Weights of a small contrastive audio-text model: text encoder layers 12, 6000 steps.
Rows from block 4 of the audio encoder, named by matrix and row number. Each number is 500 + 50 x the weight over its row's rms, rounded and kept within 0 to 999. All counts start at 0. Numbers have three digits each. After the name is the row's rms in percent of the matrix's.
# short0: shortcut pointwise conv, stride 2 (encoder.blocks.4.short.0.weight, 96x96x1), inputs 0-95
short0.0 101:544438556525493422557467612515497534444470506504465501549503405545458507537499430463545455441525568625449430534460474583500475449547353554548435601478444485478440499544512527513524438435461586560413532477498435529508499575439494568480494560465437490463481476511498471522448572474520448500
short0.1 089:502418450456478447523453341527440433442554524491530452515454475459498553488518533462440548464432532505489472456460599509467439561494468498400621516528461529496521465418475466481504581528563443478495492568518475457442548506503475519459480532491471561457494571475675617479510497501516470448
short0.2 092:488522436538416521482517537445486408471563542475503565497415533531614483482433530416488523558483541518490437412623476513493549538389501481514482488497433429372541541450444487570595463494574579502460571598461473555493478490479499543495449463498433544476472451461509519555587470505479498490
short0.3 099:501519500519493504402460515507547422506466498489462479478496492506495503445498472517669442492429438451472408597488438441600457476477476552426568447508523536538464486539464425500513481420468573471481434384563508520395459476469501485526525545529420547457498494511527458474517472562611610530
short0.4 096:443515486521659527533531494509474523541492495456520530450472479482535584544495428535496478456499559461473408432554509479676507464520521430471517518453501444580574503526504478562507510387530506436561511523431439490527571502574530472493500516568415438479472506511474436458375496500503601464
short0.5 112:495460462542468563502417519475492469487446520563506403556478483462500467493539466543425574520410442533434507521471501477606506565586427487575467498470593439551403428510483531605516528428529486441557560463495426495453505579529419562528445435500557424476551478519451543418512527532539564538
short0.6 103:480519443461520449511405480474476456463508499558598482529552476524443524578449545454567437460463447467579505510510496580463452511526492464487457470503485531389597511402518484413549404629460481535477560482527460497458482551513509478483425462499517536496612542451496412454400544531494594438
short0.7 092:516405478458583437516467449473588456502473415445469545417411489469468515413477446435545479491442464502501574546508449484452493485490470568484423422553584436446483464458510596496496499449486518405480406553476373460515596445453528523560563468495573555502467520506548498446485529538457492550
short0.8 108:489495500515410462471587465590496464587470569553421472504517542540466512527398477452546517524524456482526504459471425498464430485416542428427536461520509499523519573476461473519532526498426549441527458463528516455406606569577466508578429403469399618557526504467515410494502478477473458465
short0.9 099:515478453432419477446490477455401534502525462465540458506413446533541585572497486396527377547502402519494501482588586487425575426481439546492561519524502483441457474553516580509484414481485385498466503517519540481458506479487386474508464450468453496553464506523470456570586486584510491453
short0.10 104:530415504480486443478400412449547429541506536514589489487583479486489461574530462528488444586459492573576495554436451489491396462530439456489510505474462523484523413589525547461563483549493559428416518403533497486533479490571544560613452523487475504481489478432589552571428526509482565533
short0.11 088:514482477440425487412517500515474525524447460535601490506427471439447469485536455543439540379487565470450488501468525446592506472473430518427504488472474427473487516464416539574459502454447442490521456497469594460494425494480487570415422438461494461453429388562559542487499443393585533468
short0.12 102:443540483510492448547494422583431491505515565597482429559406575537446523534543437491468473530480482508490467586522505410491522508563424358422463516431458444621478481464493515497506472512508462468512526570521412471451532485432499450493517442476435480489614572440424470443461496505516474430
short0.13 095:501487411437468467343459425518482524508506531491507544511607610513575492556467489477421465500494522533468454440582593439530509497454462506542472498517441476418499407424481650496530482414519406490515501489440449535504451456529539491524512529446507593450438557508524446517506540521508450468
short0.14 099:495578519471606509506495454458430460511499507481473367510542473443468476526435525529509560444582428553473483554470576525492471430477449529404484503381458558470526456562546488469509516529438416491470452437530497552542473504446436513499459380536436463561415566541483502488507472526470369439
short0.15 105:386407381513416508473432502455502577498447446489473506467442546418517545434438490613568428507489481563526454526606460528537497515628534527475513556503435526497502504575530442490572484458485552529428473561589449458550402455449464483533462564530491499516477507523497485461525532448520443472
short0.16 098:512509627472488505567500518562501517495448431599453504587534571458498507543516462547554455486485571550478516470535511431484562562554521519545464493504403494467445608537528469476504438617426351484526544531503430462577493512476465537568447550437490468516451390491534441521464482559444480496
short0.17 093:473566473493573490527428413518455500480571462503464517584451451515571480518476459387411529477441488475449572544549528503557524447510498499489504519471463512660495480544493426586495472461542481513469486507503505527472515445457491447502378494496639466386483506501495495595512518628469491559
short0.18 095:542443593502543518463427473422533565526489559495396489485527426494493465505414461549469468388470481397490530534375444523444450526443421466526505418518481503469539553493464500551578445513527548542538623496473389536488527490460548502500434495471425517480471514484527495587515511499494438383
short0.19 111:508388427485593430467514486593525572557484451542575410434506464560536475434535622491468463584499522483561485537525483509521477461510357472446587517518455437380505479567572472505497532433425469483535488518516535497503541522514475531528508509447592491505491595454472555526524464494530421515
short0.20 101:457438540549519556506465439526465527494508539467551518481563473506495433444419477494492494494437468570460454521512444490484508507451587594370534521508441539618582393576513497490504437442448466485433423486509511475474457441509472494521540464500592592483451496477556519601492383480564448586
short0.21 099:516515563402525475462444511544469451440490539539564485460405509420493408496503499444481475506440556601461441515485509536464498533491479518476454505554481479527452518451463576538517471507527511509694490482513514537569526495438579514488544518457529434484475611471471469567674498517455527426
short0.22 104:498490391444511454431555471567530501472452410534461447463580460444536482495522490419511507474408476461455452516429447492515580475554579500482574608409492563461545521465468444552532543464539455486457494466523414454468420423603461435479461558493579512542434538425465528489465473558482445547
short0.23 091:489428631534454535498430485516466527435491497490447427496517458463483404439465499482491469529635438460501590538418474506473541489551477454562509434500518466519494408519547494521532532570527497477567567450529609536543461388542537483592467454600581522542574539446494575485541470473494518484
short0.24 098:566426581492546490517450534475517449454446552573478441465504524547510495449433441501435407604471546573543459493574437458433420555412449515608494550493483503471508586490489541445481509426430428532477466450495439492519503477546436472535511525462419481465582500453532517480359460552513540544
short0.25 093:436466536437545566587490445501485455523463530479560447543523589534489550510504441428475484547454454518471429454496467519443532527536399632453482515522495617406484486437528503548534504520532400460456449506481502469446480570618543493446500456608419537548443546465560555490527469557555514470
short0.26 112:561540475545450560517414375532520453443532478512420466502462542479442521497441538473501525400545552443497575493524493500455525609504405471454484430538409533560503485508565516509507443406505497563412442538603577564497492475504445468465614512463474482514584448491464537481545539499506496399
short0.27 096:535564564468583399593426522528450515436433437561446451597472555498502564497586504493546433344462463525499491459552501484513483513489479486443456471537475467411519551530511541467480468530525516544584509537461461483436430505518460518439459465545489414606456413472558463528450429515456550495
short0.28 106:473450501459491513479470522457577570397542610549511475507430561485521525500448452482505499408488450461521529397500592465435512495430566449497456482521532495572600487473531475475463548467517454485476463566561593510474521583514435597538466611411559480472482548535511446433513523591472421543
short0.29 100:475475457418534491492520519563580399502514533475514462534505526499536488484505474513480535503397491572489494494473420559468393555465483439430455507567593438506541541564441532596407443513544488374571428453448502531529429479535562482446519543424405576443483519463481540416572488523468502534
short0.30 107:545527389495521567451486571461430492462499555506527502500537408494459462527503405474442520538473616556539474559422462473565465485539465455498535445535488498393497503599523485550491494508509573410489384482496556532536529490500526459534458529526490488547480525499457687558453588505488572477
short0.31 108:490478447527458524377464443494441497505503469534466434471497492432571528622455509521483501590469482493448452355415516485522516510577517496484459443542468441370534478490496571502500592506415490457489418544481498461456485586499511533440525437472461455514427491380552486515430443534436503489
short0.32 091:385438487503464518494454593458539488503538428464404438511502544499431524485576515438503543536537616528476494574497409437456493484405471500431440567497504564523461394520409510404491478513461416558587506469510549503494440493528517528518459516495458523599522451567520432464454513493586444517
short0.33 097:499566493490447463343564475511482525624499460512545455441504511466506666469541481430470470495482490422466534514553506516520565517501454415444501531447451475459562471484471445582533487457487521504505514501454496553477500553468498633424502434552508451484510509483476659442491537504563553496
short0.34 101:478524481471488483475527525496491398465549446459439466537533447521468453450488474439556533413361505509523559536546481504475492465615574525571548440493511470436493516492478574483408537617501489457448466461577416480552555559458541435616532546521452441497565496471544513485433459493410524417
short0.35 095:510455406526469564512484579462541495510591537467452487478471479487558488555593471451525475580367560462459505592595441450522429550495437477451497460471503548465466456533499425458535394470479555553441480511503434429450520512456569477451524498461434425458468442553374429512497466490464474477
short0.36 096:557467496570499576485584494601588514484492440550457449495510488416493507545456551480515440492500464480633469505480492410536498440439458475371436553474433499448509493497548501521441451434457452425562396519513413475505562477527521570506474476411496551450442557510566478396522530464532474460
short0.37 102:498416538455449510412516451544462541445583471495432522436475533460542469494469496544481497468460391455549409523422464556425450519499445419513508452520520522498481451492532429503588500499566470540510494426448505621453549504506480485559440545667414501459491485458516445511581436486433556483
short0.38 107:479465408498449547473450530508518460550462494453512457538554565571559460428503436512457504423487541579488424488458492521437481526484434507467348472468500484464434539478559500645419534490501431553465404505518439572529450476498532508449515527452401576441474471470573468457451485538563471425
short0.39 101:521420537543463445445452518534482514484563580545444460595434467569424532494469442566491602587504482456525503585502583485441508451544485619430611541391483417492527514500589467505504511499509404530443481475541409568475539467518522562518504455475493533481525424512497416459509467472471471503
short0.40 096:473491520438544490526440457452439501471525444547537501444536544413488506498542501564545424592405489480499532374520410400526415430511465465494501560535445441520407506577505502439497469537522569590422488455511486528476492511451513415524521477487496405541525481443610425465538573481423459492
short0.41 098:549487506454436433495503517606505484515476503474501588448533574419524419577542511438533485443396515460472468522616505477517453438490508522526478555511460535497597517537515539432517482467410455568596512574420533511537456406456473477462503609439467490399527502598478558486535542508555508448
short0.42 101:508413388655602492557517541543466528418516479484519486510505480463444479492526388475470444554458525506644431518492553442478447469427500509546463517470461552588490479534520536486490498507443388540618498547504425596467597519473478509451511504499455492526515509537536496476475486584505506501
short0.43 096:516452542474511526511538415432560615395505460560501499534530451588499421467502518422533561435373476445488517543417512474454510522589507435513452483506558475496434486503471558466491459505503527432420555446532438524596575412570475476533474479476424439542522500559537534462480454498563505405
short0.44 099:534471544441499599489534469534447455471521454531444555461443489523446516488522527389435385501549498432474518465494512624489513433499498521533477439470485525423446542488555533527537554492556469556470432516440473580541482437459578549523503591525491481588471443626544568528369502497484518428
short0.45 101:557544552495500416505515470477507487504478571502458549445459592491490521531568478551531470513532432505418443514518473632526462460494482476564488463577522493506461561445577437494452626600435553515423420494466438527618457495505529511541475444538475511413438510583457598567480494527508442556
short0.46 093:502489495532494404510453479547596472476531488552651558556443488479610501512512470553480514518469517482461455442516487534504556475457535459590495453541457397516540491508503470515496516461545529583448501452488531422621407551469467447512496463410495393522449405502535583498444500517427449582
short0.47 091:540470504484519485484489484555525455501467585513554458533492497563495527458391519590520435485547531493517514482577476490445552441520407425453492547538439477448508425424522463444514468421500580457467563515455457499614431504428488506400439446548461513466481426521543558413611516579490391470
short0.48 097:483484497468543488491510494457480564514531486536474455410576545502496514472379415483569488445524537538491574576477403560406518424531589446552551528490490501612500453495582498420557422493470485562413540506539431550408419556500503535479545453434460445467501553518492480474439464572491479417
short0.49 101:545488526490522466509469477404494434457540507568425452461605504495447480468439521434629553512424417512492534469454512521557510443463373455466500532487463531505459516457516361620490452483510522451488474514503394402512466559562505445538447467481575501510490460455474427503447483469462562444
short0.50 096:480465540542538508512369559469524565492516526479462474499534535411469494461402511472569451524351496524569466485531346454439502535490568505585500502437468512492526593496483414544558546485444497471535455463524466483560431482476434465551571445531431516531436571520461456438442575493487477514
short0.51 104:511496479509449497489537462534468490467519496495486542567516480500417517553440386550435473465483459468447552454553556546490508478554449455408504484514441598511476435491526612450528398517511492481526454524512312556516413455520526492479483437446516428529463510566524592404470565457469438560
short0.52 099:517414529558611454436520485482411460401493498489448461497485445412564494489461445489534428470467407474405440471570541498556473485523409459467472437475503453540473519494493491504508563480603474497451419484519457479457494555501473473513457534485324411510493487485524411507469449487536587444
short0.53 101:532500470417417438581411409487439503500544508456521513449471524464525516512490495509406587560512491476523556511494572433435583505418511519472414415451474482400441488476557514560472500499483446546552509488406442484462543486398523560450523483489456616463468514493537450510467408441434495411
short0.54 098:494486569449575519459525499431551548555486510489489485502597491499493441466399476472439408468553441545547483432447441452418462399456516515522465498507451434558470418411551493482549448454433422583469520573450538561418477548489542500528555476526396529476485455485540500437487581560430478569
short0.55 101:466593469449537443504498535461538454501402560561414458561490463463419522513396500481487443524448448563552482471521537440561546505506498507460504513399503523452626499490485496467566486536526506481539496525534436466485375612486428473486474480475384482415542595478487525428471533526547576448
short0.56 096:532455508513441482428465478440454510518418449465439408458501454504481444500513453438466490466489486389504485490464425519470434474423414497481463531467513574511543495498444441513521422416509504660458501537448403493499491540481447471519548514476466555469419483409484536445651501505448592534
short0.57 097:477491446534489521446417526498491504519416490514493439437480522584503445536413480490531484536405498511472481508346436473473471573499497561398428427519520498522504547621516466472531571455436473547637507498578492463544426467524584526475535492538476432569540489416543432469549464452473498525
short0.58 101:541509544473452422475520548548444599539502431517491451509500574537528508491494467522462485452506548545533526523500487479487523439536478531528453604464511415500463569423526410482377498451487598493532447531490409529469572448605643432546484570603448489541470446523469461464466501542546506421
short0.59 113:511532411491494443534362438439573471483414417549507550483552503511514581465528451531513503600498467514559540580517464485433545489475575439558539462418458598520561421567482496444522546452457479469451419506486459458537517642519548501461532507565522482539452518545456469472489442565519458542
short0.60 112:490469508490467456380463496502507526472538495560443485586476473585585467476458581523471469550512427518549471449492504511420474553461519473541540516481488481518468533419485511552515413457563535507512521493483433468478447451533608458444530545695491492430488600489513577483589468508555584572
short0.61 099:370490537586569495517552531418506525549498529583466432466464462493476533490487460486437456490604524468450467526535630537467546480515504313558516490476487527532562522533461482500543449466551435471478428468473469587416471592492514542493531492456419494463436508542500523471497479588504532434
short0.62 103:449499538561487488537512512516455555475500536496512402538495444506486561529435474571478472462532546548555491524477532557456513484459703529523518481542406592485438600487412549616513566481486506515487453468525507534504454396451493472445569521481570497539604550495508504510511541439550426564
short0.63 105:501418508697466463572477491573465496458528417594505483534515466486621401472519492510583482565535476458499479512471508547496548524510455467496517420596426517393499462490586475540434484526457522478483514492495458464531556548529495596479476429505530486507514632423513509460486505523492536516
short0.64 098:494507551568505553497427476405437445440464419565513477488436435552528583478572454503452537467571540548504452480576462444555434487461449538503542538477477530441540527423470595450516488432535509575455479495474427599543503527560602574603504493389497446549473478471493491542562480484463429481
short0.65 105:507432460453530537452473464571452537491498512571478542514471443496482550490482502394444433509455532516595498461464420443420487399545506559586488520496506422479525546539563488444550584427478415503487442470495466614438499552458434506465476447441504460539603507474555436419540549538442491400
short0.66 104:534484385447493470477403442488536484560564641506429415542493483589486435536493512517507496543533521528511478455538462497489441485519520529463524455421526668503503464503476503496417391498496452500513514450484438508494448553455478444468507485434424488501450560425417488566474517559539617477
short0.67 101:517553536517555493362516462475439430526487575509529462486399456455506459400494545492484542494502499458474483425496568481518528551431526478571513441530479493576506508471465468480466351589554449545463431484510564569553458460395447510440496532593557545524516443416494582499456441523466455475
short0.68 098:484419458438468465478538501469461547472417492499582473475550425473575520455471498593593575428472516633487502511428467497513520554532586497468499479565560437434488540603440476581620556504582487495519479472455487500498434512462512508446495460507523452505465588459529416507608513497515527428
short0.69 096:431516487515426482472387578452441507507478455520497467496472579529565548480618420523460367528568420455477454507405426527572476474470421454529490576515481494429515500563420524503497530439496467491484486501488684463507500540559447487466471485513504473471501488503510464531435492465467598483
short0.70 099:460424457480521474508434457525509475483461370469481432482479482575462488542510483530544551476611619441543532415497403568475494432498482457569497535518488539496491515600484502518456446519468535544563500368444578480501398501565455608438478586488538432462514433508488496483474448491462463477
short0.71 098:503506503435567496574452527468434504495517526468597507546390507460430474532485574468583525510470559500441468471425451419460520500424532481395455512516408525486524595507450446529572511516645469566520510561455479544449409490469485505522450450550465535504436553461501570472393540534554549507
short0.72 089:542573488457490486548557500492531521495504507438582537491431489577520524522640522450563420558508490423470543456491496565494489503524575609486425449477446449489389536445453556449439452502590410522472520481525594606554545431479527486465479492587532498461466545436552498441498412496473471504
short0.73 100:432452459344501477456414492504508470510578438551548477483462558564448531555504492514461542557495459543477503505516559543461575532632532579430457482578459553503416558530507437492562521508514408483577558460605426466547525446524512477537487542505495497482455511444506591464425473435522466451
short0.74 115:522568644504421474362491484527498487573480425498580470514515512494458519467489521490566389530473609494514500575478486443555471468451599503515435444542514539470478521405522493452575477550581476514466555447516398540454521519492423495506464500569464456546515564478454467453441506539456520594
short0.75 104:501523477532465512498537511510391532437535390468434429575559420438472463489536592526467511566494534490442507518493481592473511646510502523525530505513561478483500493387470496546529430552486596417518540432511450444505512468470512450590499506501557583558466458586579556499561450583465511515
short0.76 101:396477549532444479457497602467527558498550566575568493464440491543487439465506474416534469555504570456472457528513473508489466482497560520434497494481539479514517446517486541449479477543465555574645336502513433464484451473603563516523567544511501459484608490461524465567501569487418474571
short0.77 090:532519491481401511486461493469512522571484452564538437438513459488544492483501518421588389459458547536517457459517436541569469497490482429413450449515459564513464490605429510483488516508505495507455553473431421423622488507491405564416366519457499432467575544439482477563507457472467558525
short0.78 100:559467466469510511513451514522450543456464509564577463509427497431460508537558504516584489489522561527446479501459394511409472417536493493601509429485486465453469604491407531538447450390567595522497440559469436428486537533521534519402510519415428517533456532477465568445456422568497445476
short0.79 088:526526545507519575444460526577504475527449557431449478474435509594547439502495447516417478588511526570530424528609443506482453530475513441413403478431560512507472478575479522521514556501543562530376576498530486424472490494589541580530449490467489497495547526453546506605600486517544535438
short0.80 094:517481586468491469471497519617480470496539460422449525552391527549452501511455459523500548440588506438501519541461514541553461460499431484427492588552436459548499436464470580504530442432532425441498408479570564440514554478485526562520563469516462420523476384402506413471441489556488557471
short0.81 088:503496403474442424561458501483531521570569490518493459516499442520548523567524445516400402446554455540504492591473429544557460501522480559473492429499455493465547527562393550500458511564548474563457543404466408523509502526531490512551530448452516461526546433574654574460529417453522509485
short0.82 101:506521579447477466375529452519552656525574546482454533450466423508563488489563446472500469501433512513563457510504450487545423486427519479607465442499485450503549525511429484526485550492525439576622526453458460560430424496404492572418556502509518464435453532512520530470475510539436550509
short0.83 099:521458504428460567513493418511550468536523508484560427539481498492491448507475505437455582508376446512448376496479505484459381464497546409580500426530578487514441513513452534486496495400444512423472339530537590443494492482502471462482472513481401549488488477486509517460550472450542489410
short0.84 111:564438561426497378526510489501595524523479477526481455445481616547485460468413476573504479482591515446453490417582536601466588600475496543555491449420511465553545456483497531490627482470493537578460488537445476458506572469548538546511523493516485583525450524501540562520469511455587517533
short0.85 107:419588481500467575415485403570476498568412487479554486477446451438512568515449514453510414507475468483489479549457597486565564553446474556536420518608519505434524482554478421438535512564382501589474572448550466518461430466506465531507526465388483516550490474444465534475545490555508515477
short0.86 100:436397419578582512504483447549508445496452519570519394554449418484465550498523546472505428538519534503479478408585479504501553552408452483479428587506552584464422444488425454512453451457518516474461491502437547503558504443436577444489456471424523574558517429509471454461576476484462561523
short0.87 097:543462488511485480471411426485420475492425499456352533589633507458504500459399543492545524472428449554478487560437513434599571502477560504408537435506454429532477499498444462527507496521472477508551501444442427520484537450533497448483528533489578455481535532456490453559494447530546529628
short0.88 106:495437487449546444470463479478574524505524420497547449639514506441648430567475519469476497455567427402538441526584435512515441433549465465566487460536518536528555523496496561583571478474477464467492471475587478466440507526410487490444438552455568561487560432538493515560492537490490419506
short0.89 109:470386615476490506508459495463508549501461443521439477390522457540411545524527469484506521492468553527456538558500470533484577499469526528543546444492534538463512534461497528551528517441583459496443469497405451574529514543537543606431510516452600499492559345514550538391467538484448522600
short0.90 104:509430682515493548453437410509538451482489532503544556525541485553452437483475453447495494547426451494456421501513430513535457472515392474465492468484506591542470618475463385557499483577422508502519472519478528455523558518530430499494535427506507622499422507507434434533463457485540466509
short0.91 103:475480539461577410455519439525555623560521546539451462496530495537502544476455593525435564499485541511463559479482474533398547490593433557461541550431531476464407515470412444489507494561558463533523397565553460476588511538552505460592506533396531537451525550468461503428493478575551514488
short0.92 098:485518384442398509501592500517453423468503497516520487494449518612552497521546488533452467476354495555494397478493433495493559466501494451625510584556536513458435532509546480496560510520516509494513439551526476395472425468537459484503456585512486504398552494503425525463481513533553410419
short0.93 090:477503467456498495544544435485471460421532535429470483520483575611496545503532462551484451572456412555391582509532401527497460507441501493605483556483647437515508528517513456508524522478502471607493479466529433505519529517464511489406544472481445550421467410557579463443525508442550433443
short0.94 097:407520537578539429438453470528439482514570459571466492455447477542478601475564501531436514459375549503537427574554531504569440494505505359513483502513433524454536472490497537530549442466487455499529460505517552480461488606460510600528574436484432483481403506521385476473513499516489431556
short0.95 104:467522499324491496497566507551493534499481445589539456532482565568380592541579464531458493533450473555417494478521495410459531467509479446427467405575557557454612482463522443435504501514464477480403535497489467508477529560500534518511555510538527508504521511478583501595483503571574553514