config.yaml
win_length: 512
encoder_norm: "batchnorm"
init: "torch_default"
epochs: 49.2
adamw_weight_decay_other_params: 0.05
Rows from block 6 of the audio encoder of a small contrastive audio-text model, named by matrix and row number. Rows with one number belong to one channel. Each number is 50 + 15 x the weight over its row's rms, rounded and kept within 0 to 99. All counts start at 0.
After each channel's rows are labels from the 100 clips, of 14976, where the channel reaches its highest value: "responds to" is what is common among them. Only what is clearly more common there than usual is listed. The data: read English sentences (LibriTTS-R).
# convs0: first width-7 conv (encoder.blocks.6.convs.0.weight, 96x96x7, each kernel summed), inputs 0-47
# convs1: second width-7 conv (encoder.blocks.6.convs.1.weight, 96x96x7, transposed, each kernel summed), outputs 0-47

convs0.53:52 30 34 67 24 74 54 70 31 39 64 90 35 64 49 32 38 41 46 54 70 69 46 35 46 43 32 30 43 66 54 40 54 19 56 49 76 33 45 46 54 55 66 47 27 63 79 66
convs1.53:80 42 43 52 38 40 33 47 38 30 34 60 66 34 41 38 70 24 16 42 39 47 41 28 44 44 55 38 36 32 38 51 45 40 36 42 19 57 42 34 37 70 43 47 42 62 44 61
responds to: the word "was"; the word "not"

convs0.77:44 41 56 52 47 58 38 67 25 49 40 37 61 60 53 64 61 51 53 42 19 79 64 42 28 48 47 62 69 46 24 33 69 54 30 85 60 59 32 70 52 55 38 45 48 47 42 48
convs1.77:52 46 38 27 42 48 38 29 33 46 61 54 21 23 60 44 23 56 50 62 24 50 56 48 35 46 47 54 46 56 50 29 37 45 70 53 29 22 65 33 27 31 71 24 67 61 31 63
responds to: the word "was"

convs0.45:43 61 23 48 60 27 58 78 48 46 50 48 67 33 57 47 43 52 54 40 49 25 31 25 43 61 55 36 67 33 35 48 31 62 62 26 56 40 57 52 43 56 36 41 52 49 38 43
convs1.45:52 32 40 45 29 79 60 40 53 36 50 37 35 75 36 31 44 29 32 53 41 31 35 43 37 39 50 36 73 62 46 46 67 53 51 41 54 27 44 44 33 67 43 85 41 45 53 76
responds to: the word "you"

convs0.10:55 57 51 40 41 23 62 51 55 71 52 35 66 26 60 54 69 34 47 29 27 33 64 46 72 59 50 66 78 73 56 44 33 46 26 72 46 51 59 61 67 43 11 49 45 31 62 51
convs1.10:38 48 44 51 28 52 46 40 53 56 62 61 29 26 52 41 45 55 60 63 37 50 62 41 62 50 60 41 70 58 49 40 65 44 69 48 18 43 27 44 37 37 37 35 46 68 36 28
responds to: the word "to"

convs0.17:50 60 64 59 08 58 45 65 86 46 52 23 35 44 51 38 42 68 60 48 54 49 64 29 61 45 64 49 42 38 46 40 27 55 52 59 55 58 64 48 71 63 11 64 47 52 52 43
convs1.17:45 37 36 46 47 60 60 64 32 53 28 47 17 61 62 74 72 80 72 24 71 58 42 38 39 55 53 39 21 57 69 39 32 49 55 47 62 56 43 50 47 45 21 44 44 43 50 42
responds to: the word "you"

convs0.42:49 83 41 45 48 32 38 37 56 24 24 26 52 37 62 53 38 45 31 29 47 34 61 40 35 67 68 60 30 41 31 51 34 54 35 32 66 37 78 59 53 47 36 33 45 39 47 60
convs1.42:80 29 48 56 64 62 30 46 57 63 20 48 58 74 47 34 46 40 56 52 59 79 33 59 48 26 43 66 61 85 62 59 62 44 50 35 36 48 53 67 36 58 49 66 55 31 74 48
responds to: the word "the"

convs0.31:69 44 63 55 60 35 36 45 33 30 44 12 45 42 45 79 36 45 35 45 39 54 24 36 65 73 52 45 48 47 62 39 35 63 68 51 46 55 48 38 53 28 47 57 30 39 42 43
convs1.31:32 41 42 22 69 41 72 34 43 56 55 55 67 43 45 21 27 50 67 41 33 31 25 70 47 51 43 13 35 62 55 52 70 53 45 35 46 39 46 37 41 44 55 27 67 55 56 59
responds to: the word "was"

convs0.47:51 65 44 57 53 46 57 42 57 44 12 38 47 58 51 51 77 66 61 44 79 48 62 22 28 46 46 30 43 36 66 58 57 46 31 50 31 50 51 30 58 24 42 26 59 55 44 54
convs1.47:54 38 40 22 68 52 32 61 68 66 40 25 57 66 54 53 49 42 44 46 31 70 46 43 30 29 60 49 69 55 42 43 56 47 52 70 68 56 78 59 64 53 66 32 42 46 26 50
responds to: the word "the"

convs0.21:40 39 66 38 47 62 40 72 58 33 55 23 32 31 49 39 32 40 57 50 58 38 66 36 49 41 21 64 33 32 45 26 31 54 30 40 56 53 25 37 53 48 50 38 29 30 74 21
convs1.21:69 50 42 71 68 66 53 37 46 39 23 66 56 67 30 12 41 75 36 73 75 40 56 74 69 39 58 52 70 55 60 44 45 46 63 51 39 53 61 43 38 77 64 54 61 51 59 85
responds to: the word "she"; the word "her"

convs0.94:69 56 57 69 77 60 24 59 38 30 57 40 37 60 35 71 38 46 25 27 55 10 68 42 37 49 56 52 53 44 48 55 04 68 55 27 46 28 65 39 54 51 48 66 49 41 43 33
convs1.94:59 46 47 52 45 49 78 36 39 25 41 48 56 33 44 65 47 55 44 17 81 50 67 37 42 40 37 17 56 30 46 54 40 49 77 41 71 20 77 52 48 61 63 70 44 38 41 88
responds to: the word "the"; the word "this"

convs0.36:28 57 34 38 36 49 59 51 60 37 91 66 32 29 42 55 42 66 35 74 22 49 39 61 48 52 44 42 40 46 86 42 35 49 30 49 51 75 39 42 30 50 59 55 73 56 40 44
convs1.36:73 57 47 48 44 38 44 41 73 49 51 61 53 56 58 59 58 48 19 42 48 44 63 58 35 47 44 61 51 24 62 59 55 46 34 47 58 48 61 27 19 66 58 49 47 65 48 65
responds to: the word "not"; the word "was"

convs0.95:51 61 50 49 16 64 61 54 60 69 66 43 38 47 28 00 45 47 62 45 65 55 61 37 42 45 27 53 61 42 48 62 46 41 49 27 30 65 61 75 45 44 28 38 44 69 38 67
convs1.95:76 54 45 27 30 53 49 39 36 70 47 52 46 72 51 30 25 46 41 12 42 21 36 62 46 44 67 44 48 38 30 56 80 44 49 62 65 52 47 36 40 62 34 54 40 45 29 34
responds to: the word "his"; the word "was"

convs0.22:49 47 46 66 44 59 61 77 49 51 38 57 35 47 50 23 57 57 24 43 59 42 49 40 22 39 20 48 55 53 60 48 32 45 24 27 51 54 56 38 21 35 72 64 51 22 28 45
convs1.22:44 23 41 58 30 67 78 47 48 24 21 55 42 36 50 42 35 27 44 37 41 45 50 29 41 39 69 46 69 67 48 47 56 40 66 51 70 34 59 42 18 58 53 39 36 39 41 76
responds to: the word "i"; the word "you"

convs0.18:39 44 55 65 54 51 71 60 50 57 48 56 59 62 49 34 61 47 91 55 55 33 39 28 38 39 43 57 43 60 25 34 69 41 79 44 48 77 58 48 38 50 67 42 76 54 25 50
convs1.18:48 41 41 49 51 33 52 46 24 49 42 46 55 68 50 40 54 52 22 54 18 00 16 35 33 58 65 52 53 52 40 24 21 49 41 52 65 36 30 26 49 51 41 48 42 29 55 64
responds to: the word "said"

convs0.82:31 37 39 50 51 49 67 80 37 38 52 58 37 32 34 19 52 66 42 46 50 29 47 47 53 42 36 34 51 41 45 40 39 55 68 22 54 48 48 41 47 39 57 60 56 44 31 24
convs1.82:52 42 43 49 45 56 77 31 57 34 64 28 44 27 46 34 70 23 59 50 51 33 57 47 56 45 63 61 41 52 23 18 44 37 57 60 58 25 37 53 24 18 40 36 38 45 45 71
responds to: the word "he"

convs0.7:56 41 27 39 19 64 61 66 42 40 59 40 55 44 53 28 52 57 70 46 55 40 69 70 41 42 26 59 56 37 50 58 23 42 71 57 70 13 53 56 52 56 03 53 40 40 55 63
convs1.7:54 39 29 40 23 54 61 66 35 47 30 29 50 58 52 45 56 34 25 34 43 58 30 29 37 51 80 42 44 48 43 56 59 15 55 58 26 56 30 50 33 30 35 50 47 46 24 62
responds to: the word "said"

convs0.40:55 47 45 38 32 64 67 91 62 48 47 48 52 32 60 17 42 60 20 24 46 57 34 40 30 49 22 57 53 30 49 61 42 46 40 44 51 23 51 47 39 44 58 20 48 51 49 53
convs1.40:66 42 64 48 42 60 58 41 42 68 41 47 62 69 37 28 46 25 29 31 45 36 51 33 48 40 54 44 82 13 34 36 36 35 31 37 30 52 40 43 25 53 21 71 49 54 49 68
responds to: the word "he"; the word "said"

convs0.14:34 47 43 50 12 59 62 67 58 39 51 44 22 54 65 39 50 62 34 63 54 32 54 33 48 56 34 76 44 46 39 51 50 41 53 61 72 81 46 56 70 65 21 54 53 62 39 51
convs1.14:35 46 52 41 51 62 52 34 48 66 43 52 41 64 51 51 57 47 40 54 51 34 62 47 35 50 63 37 41 31 63 57 30 25 52 51 28 40 35 34 54 65 31 73 39 54 20 58
responds to: voice: female; the word "to"; the word "be"

convs0.62:48 51 47 53 08 63 46 78 51 43 42 71 54 54 62 54 21 70 43 45 53 39 39 34 56 50 28 50 35 42 71 49 38 61 77 68 86 68 59 53 29 54 39 64 52 55 36 54
convs1.62:39 53 53 48 18 42 54 39 43 39 19 65 32 36 39 48 68 65 33 44 63 31 41 63 32 53 64 45 40 61 52 49 36 38 39 38 34 33 44 21 41 59 23 63 62 37 41 62
responds to: the word "i"

convs0.1:43 50 25 11 36 31 48 43 51 51 48 49 27 38 56 29 54 67 33 49 57 20 29 47 63 53 32 59 67 33 37 40 37 24 23 21 50 27 49 61 43 54 53 47 41 71 46 71
convs1.1:51 43 37 35 37 65 60 38 44 42 49 05 53 77 50 23 70 36 24 46 42 34 46 14 40 55 57 49 60 30 31 43 42 24 84 66 36 30 30 43 41 35 43 60 38 52 42 34
responds to: the word "he"